A small image classifier, trained from scratch: widths [64, 128, 256], batches of 256.
Rows from block 5 of a small image classifier, named by matrix and row number. Rows with one number belong to one channel. Each number is 500 + 25 x the weight over its row's rms, rounded and kept within 0 to 999. All counts start at 0. Numbers have three digits each.
After each channel's rows are labels from the 100 images, of 14848, where the channel reaches its highest value: "top examples" is what is common among them. Only what is clearly more common there than usual is listed. The data: stained colorectal tissue patches (NCT-CRC-HE-100K). In brackets: how many of the 100, against the usual share in percent.
# convs0: first 3x3 conv, stride 2 (model.blocks.5.convs.0.weight, 256x128x3x3, each kernel summed), inputs 0-127
# convs1: second 3x3 conv (model.blocks.5.convs.1.weight, 256x256x3x3, transposed, each kernel summed), outputs 0-127

convs0.88:486504504505507519488491498469498494472499462474483448506484512495487496492487512528501478491496500580462516497453482514477428533496479511498481501493481499492513506496503474491474540528499483495507501491533492534495482500524470510530499482501475503503493523484465483510456474491499482501503493489461435448491466486482491447504548505458542463455494495414498514470502485496533545499487
convs1.88:541496529506469505507509549475525495506496514480503541488538508509480516415500471499506488464527509491473452492504503486472565484515503559502445543461495497498504504498506494499498435444474501505494504500487515514501498477517494517464506495489481518511478533500500505506520488473506467493445508557512490507536495492522518488508481531514503484483482473480495502510551518491528499496502
top examples: tissue: normal colon mucosa (98 vs 8.8)

convs0.73:474473482452476496476520484511524486501494492481513502482471495501502481497501514416458468518500487510530499499475494465486542502497495522508515506527503498506477467501493512478532468527508501518505444512517539506523522500501519469513494532505491474444502519498546451548484488523481509513479480499536496519507467476468511513466498492535487514497517505569457501527458518577513517448514
convs1.73:530489550495479475499510496499521454486488501463505512504512478502499486482499506499518505443537498509492494511519520504499545486505511530499491507502488509501503498503493526495522441425478493504506497514506501494504496501495467495459549522490498498509473522461492549496506495472529508482466477481527458495505491516500496505511501533504501465462475450469461493529534518431548444499505
top examples: tissue: normal colon mucosa (97 vs 8.8)

convs0.153:490534498434543503487531491477531512481528500511498490492454449504498501493513529439487502518515452458480484481484489493503540460498495448474511507514493478500493453501509516501506498512487487449496465540502505494509531469498527485509477504526499427494516470502534501540491492479496472476474493501502495534504518460510493517533497490512492497478485483537461430501455492551502467480513
convs1.153:514503521500477489506501474478479462491522500435500515537493476500483497463462502494493466455497500484488506499533499452511531489511560541505507515506476500501513499495494511462513501452496478454503525506512487511495514484503493497469555454447486502497500519465494557511501483499514529504491496505556504489523496521517502499523504534496498490482488495469465457484533511503498475444512
top examples: tissue: normal colon mucosa (100 vs 8.8)

convs0.231:517500509459559538528495504524518473479508475488481499508493513488490521476492497518504459469503484548473490492444483455499449507511483516455507499512479493496478509503470507462426507496503467503503495499483495540517506518521472482536483481498527483510487491493444543501470511515519457503488506521479478468537506457500512473515552512434521497489499437463499500458499504485523499513468
convs1.231:497499537525471548491501522511499518513522529494480536504517514498476503424496501494535513470566490484475497496525476444488542479497501539497488548478480508498468452509479506453502453485492499508497492517484504479484468520535500508484520482444523516526497521471477499493523471503491451504494498511559488507522481503556490493553450502512501461470487478493501458518492507483552456503533
top examples: tissue: normal colon mucosa (64 vs 8.8)

convs0.138:512526498482509496496522501487515558504471478496506491462501500526488484520476482492520483585498473485536496449454495501501501497505512499502530490504512476486490502421513519589507512536513468449487427498531507511500512512469546489532509498499482492494513522468525495515505477512463497501511478515497509571493500441487464496511502493494486501498512493462496501510507518547507486500508
convs1.138:505505508498478498503515432509513452506500507490511489514497537467512520498475499498503470431545481457492518503508452478498509502507503509504531503529488498492501512486500501475542497465496504507553501505479497516512503456506501492503568462522509498482533504500499520519512515501502497488534546521509499436556482504503466506487487504480510499550478492475497507539498501496544499381500
top examples: tissue: normal colon mucosa (56 vs 8.8)

convs0.4:501453503484508512508497497516508486487509498506489459539474516502504494454521546486503513498514467506510443525506445502499499496516508441512500548515500505501512504500483501482510487515502517495483532485456443511470501474493505434516486522473416435462488469492441529472482493497552480492509468498449496481490496473520513497498534497539483475474483495501476498507485537465506488506502
convs1.4:490478522501514521509514464494501492503545486502495543503444509499525521494532532492526500513484477460466508482515512495495454483451507484507500489454499468489514500485491506525520527507514478507488500504504435464482538507504542551443502468482498499495489456494488511456498474503435456508501452466509601527501521505464450465510493534527499480520485502503509469495551496527454478499516
top examples: tissue: normal colon mucosa (47 vs 8.8); tissue: mucus (30 vs 9)

convs0.118:520505557530530484475506494510532501490571520499536517498491506480466502498524495495495499500510488449534492522516496498511569503502470483505508534505492496481494501485516455512490504541538489506543545444480491513469493507513509551545429477501511505489451530443513518491507488485482532504489441500504480493495535509504486478459546474499514479505498508501485504527510508510489517444499
convs1.118:511518466495548473474486524489434494510494441488522459508540497545518479498446505473483524501503547516518482515498530481519525500495477511431485523480477507490499512564496509483450505522464495493502518504521526517508522487520423515521499527501512536503503498508501479494483500532486525555498537532488483522449541488486556509490522494495499504469497497507489488479500489562503492558465
top examples: tissue: tumour epithelium (76 vs 15)

convs0.198:523507512529455531489469501510484474495543508507526443481518510516487512508425477503459525497466501500542504534506513514503534496496505499497548508483534495532496508492485463520497515449494487492524518470519504500496463524507484511518498487521459496486494531477547522518549488505452497512523500529513483498551500480490548469482549479481487485487520494457508501532509549542481560513527
convs1.198:500509499502540504532478524540491524525496490495506504493511511542547489506498550495479472508545539500502507498493497491524541549476492531460471533498495539502530504545489511500480507493498483512508558538543539511529495474552495508498480513484494559500494493504503502482495525533525485513464517508500500539452498490517572541532474515503480529535524498540487510513513505510462490523445
top examples: tissue: tumour epithelium (36 vs 15)

convs0.165:481507507522476487474494490506478501499461502527515494499502553495506483499489463518476500496481497525487477513507441500520557538530550466531483505440515506495444495536506485432503489526487515514514456501498520553482497482505539530483488502511499454479503505492524494517483470519485479507477495514512455491494507536529502515535510559506470453452503532493499470506471546492513509539520
convs1.165:498462494500502436508556556498552476491501485509502497439500488490495455509513444522471525520506494488466469471477459508510507511512507480526442555501491457477512490491495491502537457497472500487460501475487501478499497443447512509503458484492463491482494504493498485506502506494558523509441468496501496532496491503503498497510500531451508485461487495529495524521542488479508497503502
top examples: tissue: normal colon mucosa (67 vs 8.8)

convs0.217:510533559513541498484515524485536497502500477507523500484513476537491492492506499487495499502523482489482467471506500499514461473527504489467522542498487539485485450536488553454480480505456464474502495514485451530510504496529535446499425469530502478493502495521514575464476500505505480493505488516491500457535506496494528476520535498493514519469475476505509471504474504512541535475467
convs1.217:486505518489515497532484500502497547494533444521459518494491515503451501511518486494503509508492503471456498427520469451516497547503505489507472486498481452504499473495502496490505485511480512498494498485512498489494491462546476481491499463501495519474507490442496514489498475553497503497500480508573525501499464508538485500542474511481480497520472545514504459502483505494500500439512
top examples: tissue: tumour epithelium (48 vs 15); tissue: normal colon mucosa (27 vs 8.8)