{"model": "image classifier", "dataset": "stained colorectal tissue patches (NCT-CRC-HE-100K)", "train_examples": 45211, "image_size": 64, "crop_scale_min": 1, "horizontal_flip": true, "translate": 0.06, "rotation_deg": 10, "color_jitter": 0.1, "cutout": 0.25, "targets": ["tissue"], "num_classes": 9, "arch": "preact_resnet", "norm": "batchnorm", "activation": "relu", "channel_attention": "se", "depths": [2, 3, 3], "kernel_size": 3, "stem": "deep", "avg_pool_shortcut": true, "widths": [64, 128, 256], "mixing": "mixup", "loss": "cross_entropy", "head_dropout": 0.1, "init": "trunc_normal_002", "residual_init": "none", "optimizer": "adamw", "lr": 0.0017, "beta1": 0.9, "beta2": 0.99, "eps": 1e-06, "grad_clip": 1.0, "adaptive_grad_clip": 0.02, "magnitude_pruning": 0.3, "steps": 17800, "batch_size": 256, "epochs": 100.8, "lr_schedule": "cosine_restarts", "final_lr_fraction": 0.05, "warmup_steps": 530, "weight_decay": 0.1}
Rows from block 3 of a small image classifier, named by matrix and row number. Rows with one number belong to one channel. Each number is 128 + 24 x the weight over its row's rms, rounded and kept within 0 to 255. All counts start at 0. Numbers have three digits each.
After each channel's rows are labels from the 100 images, of 14848, where the channel reaches its highest value: "patch colour" is the nearest of a few named colours to the mean colour under the peak. Only what is clearly more common there than usual is listed. The data: stained colorectal tissue patches (NCT-CRC-HE-100K).
# convs0: first 3x3 conv (model.blocks.3.convs.0.weight, 128x128x3x3, each kernel summed), inputs 0-127
# convs1: second 3x3 conv (model.blocks.3.convs.1.weight, 128x128x3x3, transposed, each kernel summed), outputs 0-127

convs0.12:113125115124076128117105126138128124101140136165118146073144105110117162136047110141126082127121102146137076131151068110104107131135125126145162101176199079152107120030145122118126122107143125123126162101136156166142125125155152122186114089098116132125113113136133153128114129137118138145118130129123124138099134127122124116127121136141137135133130091132126130114127128157131130161129
convs1.12:147080125123145128129123154174134113148152125127134129123124114109129106133144139149132132159131154153128129165115130126108141104109048132140129128140123108131125155071119137137100126143147107110139170140147132121130131099137134119255132085114081142128146140110132106102136142066119117082143135117128130115168129095134118130123158128132148128128135139129125134108136081142110139152110
patch colour: pink

convs0.82:138128110138161149102178156140119123138100137140140154139166099110108126168127174166159135110103113091156166109182126136146114138123134208124107119186126134132112127096130103124122132159163092117125142061124157131114149142124158123160103117123159126119119131111137123099087106149129132164079131126101143161136127065126137128180118131125126131149125103132130135149126152103128154151153
convs1.82:151110121124124117141169086207127101109161152101131164123118103125074124123136156146136151101119119144137134156149141127125131128133121145122082129138105083132124136116130067133149124151203118141151134112038134130130159150141130134156088125085155114126117114118126082103121140106129141135098127117125120128133121126209109137099141115121138110126095136146084143120123131109136123115123
patch colour: white

convs0.6:131104102128109157176181141121083137119169148131117130114108138128101152114086150084132154115139129148130129142117139075099096153125130140124139096077096160147128142174117134109090134117086155149112065097119151135185136146131124153119120125129114124089127121149127149122110189123119143135094127092135147146134149127163161108111131127142147155111119143123109113123130124141197088096126
convs1.6:203124111115150105120110184095122151176137092161120123139119075106124144130122140144121121136112109102130134115159128127130143172165172126130135107151122132110130119159125116120119130123110157130121091129187180137160116168121125074112183133118154115169132106108128141134111135166138146181125126116104121145094109164108117105141119133141113125141128051130148163119132139137131118094128
patch colour: white

convs0.59:112116157117180128098117127097152127120099071084128096131131098144135093136133143130127098145130073123111116155161117117130104121142121029124131161152147117116085094137130157161128140121157073075113092132140066140119121157104115071146132128123090129152132154112124145130121137130178128153142120147092087112142129116128104128105130147133129128136131118137120156132123126136121139105148
convs1.59:131123168153122110106145146141146158137146130164130138135136123142112091124120149111077131196140119118147098126128131137118124089085080099123160153108136079119126162085127162180132145150143143097152122125162129108122147143124124120140113165123074156132099147112131131104132148105082101062138140118070149127102121137129132161108148129115144151157152128112092075133169103115132121131110
patch colour: white

convs0.126:113124122147128133089117094098148098118130085134135121126117152132126141128145129128104081175122070147116111141141079129123115145159152041149124119128147110139091074133149141108157070154139152128137089137160131175106124159147137134148139157180144124131173153131140129145132124126143110162117123109125104129112127120100076137074099158129150127105142146130126147094132127151126128097156
convs1.126:130094129146116154099128133155131142121120125117117140104126070165110092096141146126132157204118082141185123130121113089095145091105109114086143135156109083129115108128120117141101135156146135131137093126169136122130136150137127131136125152126086147119118144086137101188113138096115122109123148081110125142115098128112062131094137161117129137132148127139095131158101095174117142094132
patch colour: white

convs0.55:130123133129134122097150058121118115071108102126154099130143122134125094112148145108121079140125088117128121121146098122138132153141135105123112131180115137148122134135126108131140054130160142109144075109147132198141133143138138124139129147163129112119106135156103114137122137166158106185118083139090124157127102128114131141085113193127128130069135135112141154095120141120127142088153
convs1.55:177134115102124158096137139185135145143151128103103153113132084143115100111144141154138160150124106156167139141118132118094125101130107124105131129138113066133136128107100116139119104153176133128170073145143121120138178157148120058162057168134114127112119137087142122128132145101126125126130122119116116145116102131132065130104139130118156154127147106149120133145101109139122150068131
patch colour: white

convs0.94:145123159139070128171123142095110147155130126105111137076169136134125112160055114161126131106134129131090120133127093113103121129156125126139130118081151145128115115173135126129097144164103149128126131153112111131056192165162130162068121101102154131123106186119135112099113100125105119138147157143128120114123158162133128153129127143145167131147127111129113148130138105107152107132117
convs1.94:136127128137111119130160107121149121099129086121130106079101070122143158136124073100127122134135142098087085128151128154123136157128144130132114112119134148111124136147197143168133129090106144128127097123090151130123105190129086152108106142122172123121082130138149151138138113124120123138126032142137136127128090105147119151114148129152088126129094157122130085153132139137170113108128
patch colour: pink

convs0.32:137137157123176088170132146072177131172117085106109126120144133114160131135105145117138111125142111122107134115129106125086088121157120134107141134124146102123137127144126167125090120131166085135124139163117063106119158149135125066136127108130106079155136141119126189075122140174118121144124160171118108123133168111127121114136146140134137135130138096086159128106087113120149126112104
convs1.32:114135144145160128143154121136181153112136129134134126108137060202139088103138155102103129120133145119134100085129122103134087128125129125084188143077128130125120157140162174122141129117149154112129110118141132132117117137127127094148126131127118127117099131114102146089110105129132054100123128136112146060102145132134135148129144119136135128116117116088075102115132130058155118130126
patch colour: white

convs0.16:100162155174128142111179075148130124064122128097135176110164122133133105137136116104116104039166135127115163142170110160148108138115126131078119128150135179147101107141118114081109134125121081138128143127124104142126119135120153127141121129140164129105150149131162108112065111143130135161135128127140127119130114124136174130144148132158136132129099105160144137123112130135129167172127
convs1.16:132134153146124140077095141143113108148119142129130122133123086145132088074134153128143168110112099096131141125133131132114107136124102090082131123147115115140128126125060138079093108173162100114124133136075124121100131126148139117165120097177144131107146090143121135056073138122139168121132128128107082142145102126178116153129135125121092127126123098131131146161119094082120112126119
patch colour: white

convs0.62:140166127119174123168110128065136133124110086120101078137103096123167145107126181116129127110122111100089143132125134149081148094111100143103108118122136131096151129134105128112081123172114087102127145174092128129162107127123127091116144104116108080136132118141157142145134148142146087134141133114129099130119152103125131126117166109147100137139103132116178091135053108141113116137150
convs1.62:104143173130140134135141092155164143094086128133163127109126127146146114125145153085130137127148146103116109115140128111149147130115147126119183184115167117090129130134129105127167124167134117113135107106151126141131116131153127107136109173112104064038103092107132155125126098141189100120110142131124134112092151116130147127123128113135116137110143106140126090092124159112187089143148
patch colour: white

convs0.23:133113119125122111088129130138134153132148106125140134129132061146134129152111061127137105083128122127133104151063071119130097180115109142107138107160181111138128102121137150135124156124142114123151070134208094165130115180130125112131140102130136150129166136127206146131121130149133144175130134126136121127114110124096112126130157144119145130126145130157112122120142163130151124149132
convs1.23:131048127120136120127129142179110127141093144118128147112141122111110127140120099130132149137132145125128136142091087118108137160127095148136120119120134140125130153114081134118104125168159106088118117136139134127072162130158122143152058146058177138133143142155131060117123126067115115122138167137128126120123133123144131168094154137134128163133166089152142160107137106142161140145122
patch colour: pink

convs0.74:133129108116158111172106121122126086118159161118114106141155101084123107127139134119100128122160184126112118106125115117159130074107091152130132132099166152136126100144069134107132099095134124094156129142139140106147123070135197127100131121127182111133127118129134139137160139126137136149148082147163138094122147129127144173147134091139111108117113141130156101121130135153139058165109
convs1.74:101124097133081124138111119090084137141119103151145113054149137096131119127101112131159095116137128124126136131117135137139129155184122104142132115129115159123125132153125106211135115050129127135124142129144143116109127096141098164115102136106140134119131129161106102102141123092118164122124121186147139123135162160125137160123115163150120189095094112089126130141181126117124105129128
patch colour: white

convs0.26:144170157119155138138089114099173135117087103142110127116146091132137117109129163112083127151115144114119124134145137136126114124164121141068145126126120146080089138176127125107088120146125103160134174164141158122148125133119144125124148108145131099144125134121102151112132155172180135157087126161126088133149149127110116139136129139118136125074124062062161134108085090137141125122122
convs1.26:111138160144126155075142101129140144102121107124162136090122102162141037080162185134102127130136140135125113124128127100128110096178087120082141169124114103140093127130122141119125106125144126128128129127156125112141099125135132081126132141156122118067114133136086133106103126122132070062104126124124132084129145130130123154128155169170146136101117093117104128129132118117128115122131
patch colour: white

convs0.17:123116130110087099103134114144136130105130129129119148054131105128094150140027117135140103132122123147128080157168114103113102125128131121137164104191174089134126127051132146112133144089138126126113154115131134153151141117161138126188127100067089131122101111126136140135137133128140146139149132132114138134088128131140136120115132135135136124121141105135126111072128129163133135157117
convs1.17:154117117116158134132135164165147096159171128116133129133114124108126120133136128146131131149140152149126129175101127141115149115098049127165128120130129119127129160068106151144109137131126107098145169154144136113133126082159137129228137080126089135136148132111128109100148141068110102095161130133133130125155129099142124123114171106128141130128127144133138130116157076155108153144091
patch colour: pink

convs0.39:103139132135115126110097107107173118051129122146100133116135088111127141097096168123084131135129133126128133122150106138114116131157132122115138132124091132114089135138126128131122130142129152166139187138106148135152127131125112128113130136159128100137110126138040156124100137124167108124105150119128126134108136150119110124130146142106148102053128033078136159106136132169123135101122
convs1.39:149148126131130147090144125094139145134163061115130134124122091133132050076169196167108128118148119163130122132132134127123091064142098121089139155167088138149092103124136142112115109121148128132135123127146125110159103132086134069124154134169107133113117132142092153124112153125128109064111120134114129100119137127103122134133136160139165121123102124114124122123102126121096127109109
patch colour: white

convs0.45:128123145113114096199068097092118125136144138090115102121136159086184122148098123130106164186140120147127135130128049118132127116136118123136131143093121130127135091125119137094154120146138130109127158127101123132125114133152146150132121134131145133129122182180115133135096107083095136105103168114175117130124196128128142133114156110093153080155133116113116110118137150125112125142127
convs1.45:124142096090115120128124145117125135129123128133135122124091070127209166129132128107134130163130155094128079156145119156063135102121146122128130076116145128130127123122129150152151102054090137137142127136131123132128124153104109110132126136152134167134128096060141133129124128128148143158144131131124124132126100129105090118119151112099075115163135173139157125187123120130083111169125
patch colour: pink

convs0.19:174126143128151122127155129128069143168167133151119113127125123121131129123153147131132139131117149090128127115073094132161134131160113088108130129091136151129117123107071128149130135125144123112109121111128109142117130178104126135136146132091117166145102120089107180104098154102124136132123188128095103124118130121158127176142176077089099067129132107079127092131149114104153128148101
convs1.19:145131112130156136158117130102116114097113100119123102129191137126125172143109131140189133127126138161146158131145117176130125164105176105119125119115131154119129098153086132139128139111084131150129138124109140169125063123152102170132144136129193083132136160122130148101114140162164165174117121117141121152141162127114187133099100131147127128121106109184117152141134162126161122142132
patch colour: white

convs0.63:135119140131120098104134130103156117132117100131102107127140118130179041115148136065091145124107093078074110121128123117115142132122116137106133129126109113144114093134121128122086117146135119153171129141121110134099140147164167133131133094150133129086133089166093093133068120158129124145142141137140128108124125129104126135128127139178109131129126152057140146080126113134169094136101
convs1.63:107166078048123115127144121103138144134105132095103132098182105128158152119139148065143142109140131152139164121146121123107121146135149125139142122178113121146137130152120120117148105131080117080086112130121126137153125160134119128128088141135127111121185108101114142151097125123155164134150087124142123113136113125117124088103119104144105139127140125151127184113043151132140117107145
patch colour: white

convs0.20:130089127122132123123147125159123144125139127146143144133164088146136128167138081150148127124122129143149074185119076123147113196101109150100124109134194133118125109112122124123124150145146113132173072130224084161122113165093128126110122122129143150144147125128165153117113122141125147149122128143128136137145128107085119119148134132131140128123148144145092132131113170111149160150169
convs1.20:146046135119110116137118100148093148124063130127107142117155116128133126127103128138158145126117167125124145138110086102118117125169115139121122141120129160132134142145102118095091120141154106124091109135123114129084167147128115128110080154065194133125143137175119099126119135084129124117118179155129123109085135137140132163072133152132135142110134070150140171123125113127127116149119
patch colour: pink

convs0.28:134104154117144130084124167099207114119136086141100114134135118120118132130099191112117129153118103120142135131157082112137122131178131091122148147115101133146115091147124168161111175119139095116115166139103117142116124132122113058131127137166096059120126151125096180130112128105114110141116123151118142123118130128114118114111149124145136103104142083079112136121125137148132119079132
convs1.28:130156163159135117105142128107170132157164109132124136128152088144127056076157161129116128161149111127135106119132123129127091051127097128132152179149110121134114128105148179133156141125165110115130124125143140127177115133066162110123131159135084159136120148092109176157129165119119115079129129129114139098114117126110123138127146138118168095117126145118078116111119129132114117110119
patch colour: white

convs0.75:150113111127108136146140204110168116176127150121104166125147101117148119140103132148140133135140079163122145189156136102120091121140128119157107081105135161087154131157114118126119127143100125100121175125099092090120139144134131132114087121098154110112111135128158090127144136192111114136160079108125160158138096116134124127096116112127168129158139105136143127102120105160136135135082
convs1.75:120117155121121108128134129111169150137143135149133133081144048137122097123180170075115114092129124077140128125105124130161197131127127132141112126095104174132146163139200117080140115104136158115121133163130167123130163121126151121124076133108115123102136104151095091137128065121120119128134089134109140130113134134134141122128130108137096156100109112142128120118125140145152118128157
patch colour: white

convs0.5:126130106133081078166093131118117096133124132129110125137113151086128150124097099122099126170141112128125125100092067123067131066133106118140135128075131113128124122083125132108133110155129157115121121121101118173104133134135146134117110150146140140092131159132152131120103113085068115107125135082126101152097151133113130088113150096066141102138143086121124121129148153109091126129153
convs1.5:125146093075138131125129119122104143149158107148132129127089056128160150132142125092114121140110135119128095148121128164105135089128129135111123078140150137133159137113127092145114083079105150107133127159133134108124142160113092077127127132126153181150134105109145131134138129121128110141162123123096124133112076139127066107137124117095129124175132161139192131169123077127084130117104
patch colour: pink

convs0.111:111119135115152129135101127123126122083126140142138109126125093095128130130129138132084046113128132106127121152150074149117115125128128156157124150156123062148090125034104059145133116082153146121113173125123139149148085129131104072133121126125118114144128129121121129104139144111152150129124127130120116134120174134126105104162126127111138100109163074130128140136129134158124132167151
convs1.111:110131123132122134116125139132117121128129120166134121137118088144140064111134167145099121137117166151129123136124133122105130074117051124116140133129130086135115129064152135127135145113137128093139171128165114122132125114133128104225150097139096185126141142101132131098140126080117158058121138099144135148133127120133124143128142119131154145145158177087129111131123124113089142146142
patch colour: white

convs0.3:079123138118121129100103064096162135084104105134121130120139136124155119133121128077065125164118083127097131148134063134126084127176123095036143130107131118137083086154149123121074130104124112131131148175124113136094131153122145123134136100177126129144152127125125136126086101148123135153103148102141104146132121128109126147113140132134132122139150111103139138112124102137113133136123
convs1.3:115143144160125156090137151130146134160124131141124141111128066148130068067185185110113156142135095126143126118130070090123129131128113126082169166167118101148115103143111160076136127136130125115118115115129131127133128129115143071142121131161105142122138109130093156130071146120137159103118150113075124129126095137131109131127160143141128081127153120133093130135090124134133094140133
patch colour: white

convs0.108:139123147128128138090134095144128096062104147181134092151113136078120121125145111132125091106133119127084117116124127125149140115112106127125112124156122068104083142102129089131077116109106106131125157087110141146123088119157109107128094091090126083115104090117072114117168142104152071133120092119117128124129119135101122111118087137144129123121117107088122139128107115132181154129130
convs1.108:129142140136127119118121109120091057139109111150117129130094141122156134148119113143144132136079128163103125131103163167121140128152137119124053148151137127102133096113108145153116150135117130120127143147094062121140100092128138133162103138142138148081133138142123150069176102163134166154073128129132122120123172132130130104136120118129167154170128106142165147086177111137109153127114
patch colour: pink

convs0.38:145166170125173131151087124111133137143075100078142053134104092125128106136156153141114094087127135106102120133145116153117131100107109128129122140128113131098091114144099070113116132143116137127121144128136140128127097126137152111119143103114116132138145162062140074135134115132134130133086136116118105115132139103104117162092138108108126103128139098146151096126073114148138122201099
convs1.38:131152198167125172099100124142132135126099138118175113121109110150137125132131136124136136135122177128120131108136118124162124148134145106126142183095154143081130127158133126127159131144109103117145130131150089146123113121188124118156127135140136031092120146142124132094108099149165072136163153116151117126137155113146109119126125114142122134079116111129144123137163136112163099141184
patch colour: white

convs0.71:122147130109123146123084154097218128124135070136099126156143127066111115193131169133112134192128120113119124131127126132114117120161130157140144153146101120142110083137157143130170124114135115108120180148105167160131129124162126132158133140190089127118137112139127126113132126127132142136083119103111139149097122117126097134102117108152122118114160081112106096127133133154136100134138
convs1.71:136147132121110139098139120108171130123156120145160162080130103128135055088149120139084107128156152126106116121114136129126129083120081160115141159153115074158111109097166134136153136100132140125140141136154139089168122104113184111115140110166085127125133100126109132166166149088101124075093121127148153119140144120096127124137159128130127102123127153130093112119104116181132115101114
patch colour: white

convs0.67:130128094128114116079096120126119128112132131137149124119143106137126125156127126134121065125093062111130124135114074140162118175127111142145141107151161102187068118087145107094142111123143120116120122142133114159165090153130121063139118121152129151140170110105139122128086117122147124143099132122095087134105130124074113136056114124113145153134164114139139120120114142133122136164148
convs1.67:098062127135116143099118145173132113130124149142125139124133102129091094117139170128129183181116126136142122163109061125106130154116048129111142149127122093137123139108128122131118143144167108094124166122137125125136133148152134128192119135115129163131142132119125116107113122050100134114119187104111117132128141120115125141106149129124141125134194138120106135109139084136131136161139
patch colour: white

convs0.61:083174122145093119091091070134126128036127132146113157109091129125163114078133139091115128134131102087133121130131086172123115122124131079100136104114131115133090107140149136120142117146106138149142145163124135120130131124111128131176134137176172132132177121131146132124107083120141134122122157088100100151111089141123119148141126141140134132093137097125150138124119106127070129158119
convs1.61:105134132121132162076124137127087103138120123108129127129127087142117078075191172106132150119102108128132136135111102125133140122147112108054104123142104099161103084137088125099111106158148109135103118120108129128123111129134126097158160114150089129094172117136090130123081136127140180103121131084084103116145077124122105138156128147138115102129154122131128159135085119127114127153141
patch colour: white

convs0.4:139107129125110156112128058154119095109142151137104122096143143114178095102122129155113129069120132138105146123114076122122080128087117118142114114133112128128130101129038102085120082126154118126115135106114132136142153123159100101146123129120126099151097128192111091095117138123166145145087119138129131125139127122108128128099122130179125128069118138092137127112111117118145102143124
convs1.4:138160139125152096082131124190130034117123140106146129122131135115161133129119133167124128116156158163126154117098174156110107135136123121118126149152134086109149140119127141106116141157129113143137130140112134135126108136142137136140103125133143126093134124173156171135133130127129211139083101114155125121112129131133094133125094087169161192161153098142136169092128114131157138126128
patch colour: pink

convs0.115:144137049083121110185112134086151145140114126124128115126111103147169112094129159139111142122120101138124120129162136148107127132128146128121096068122105092106124099125132090132118139138113130131178145119120151107102117087153118132124142119136097135075145113109124080134123118121121137109125124043164144171172140106102125099106117128119140157116134111102135114167114078143104117149121
convs1.115:131119099103114131120132143128144168139108152111169133090111052120138135131161123069128126120149131092130119123128131100136144128161171133148139122156150121117126124148132130111129075133130138149126044108166142171124134138125153131123125179105148128092110073108134153158158130128144174150143123116150141125129105148129114093135108114119065140138100131136106126132084169127118085100143
patch colour: white

convs0.77:107138144098145114137130086106129145089104123105158124125110128132157148141103138129144143140097073138097127127123092133130124116146117064130120143136148114120134117121133159130138128123146096069121083151131026121122149142133119095200126127126094131135155120135168141107105121104161112121127169110093134127099120126120104126125168077146076142168151113133128105118118133128118140130167
convs1.77:115137128137160095126132165163150121124131141146122120174129090149119117118131137077087136129127096078132093126126128128134129134073098128106165128112190127109131162106124186159120115159136136088125122123139139125118139126148151108149134134074136164138119116160125137156116111105073139108133139121083148110080123127134135151148168087117121124148151116125110073138149102133168088180120
patch colour: white

convs0.122:147161138128164107146141136137145104149124169139111148123135135099110145090115154071123137153126111145120142138171122127121091128135130111125123066091126143119074114164146140132087132152159114128140137123124150126127080136147159140138173113136125109143146120144111095142111156121088157167101157145115132153133136110120154106128079128151207142163103161124148126143120104153167105160072
convs1.122:183139128093143126130123158135172111145104114110175131075156052115127152151143146131151141166126116073171133135119122139137156172130166121126122129134121151125127133165092102108153107098152129130124129133148158165148093136135140121141134119129123087124128103125143123107110166137158113162132101143129120122115159176111141121113152117107094142133114047141127144115148135144129125062126
patch colour: white

convs0.8:176157173151148139145124195109145136149092096123132121141124093142120116178165158153129081090131137095094115132155115131125137084158113148123128132127137132119101123149130116126070156114121118130128167132177149104125094125130163098120131067129138130120146161075157127120136122121123129131084119126127118119143148114116123167051148117128136114135125128139139137131080130164134108158105
convs1.8:129135206171116132126126098153136111127068137144186125100125060140133126134151123116129132141127147099167120128135118106185140146127130132126126172107148134120124130142182108118157130124138102136158125127083096134160127112183143136133129110137149092084129129143128129117111109135140090141154190113133131082137144131164107135125125149169122134115132124133117117124167142120164102126189
patch colour: white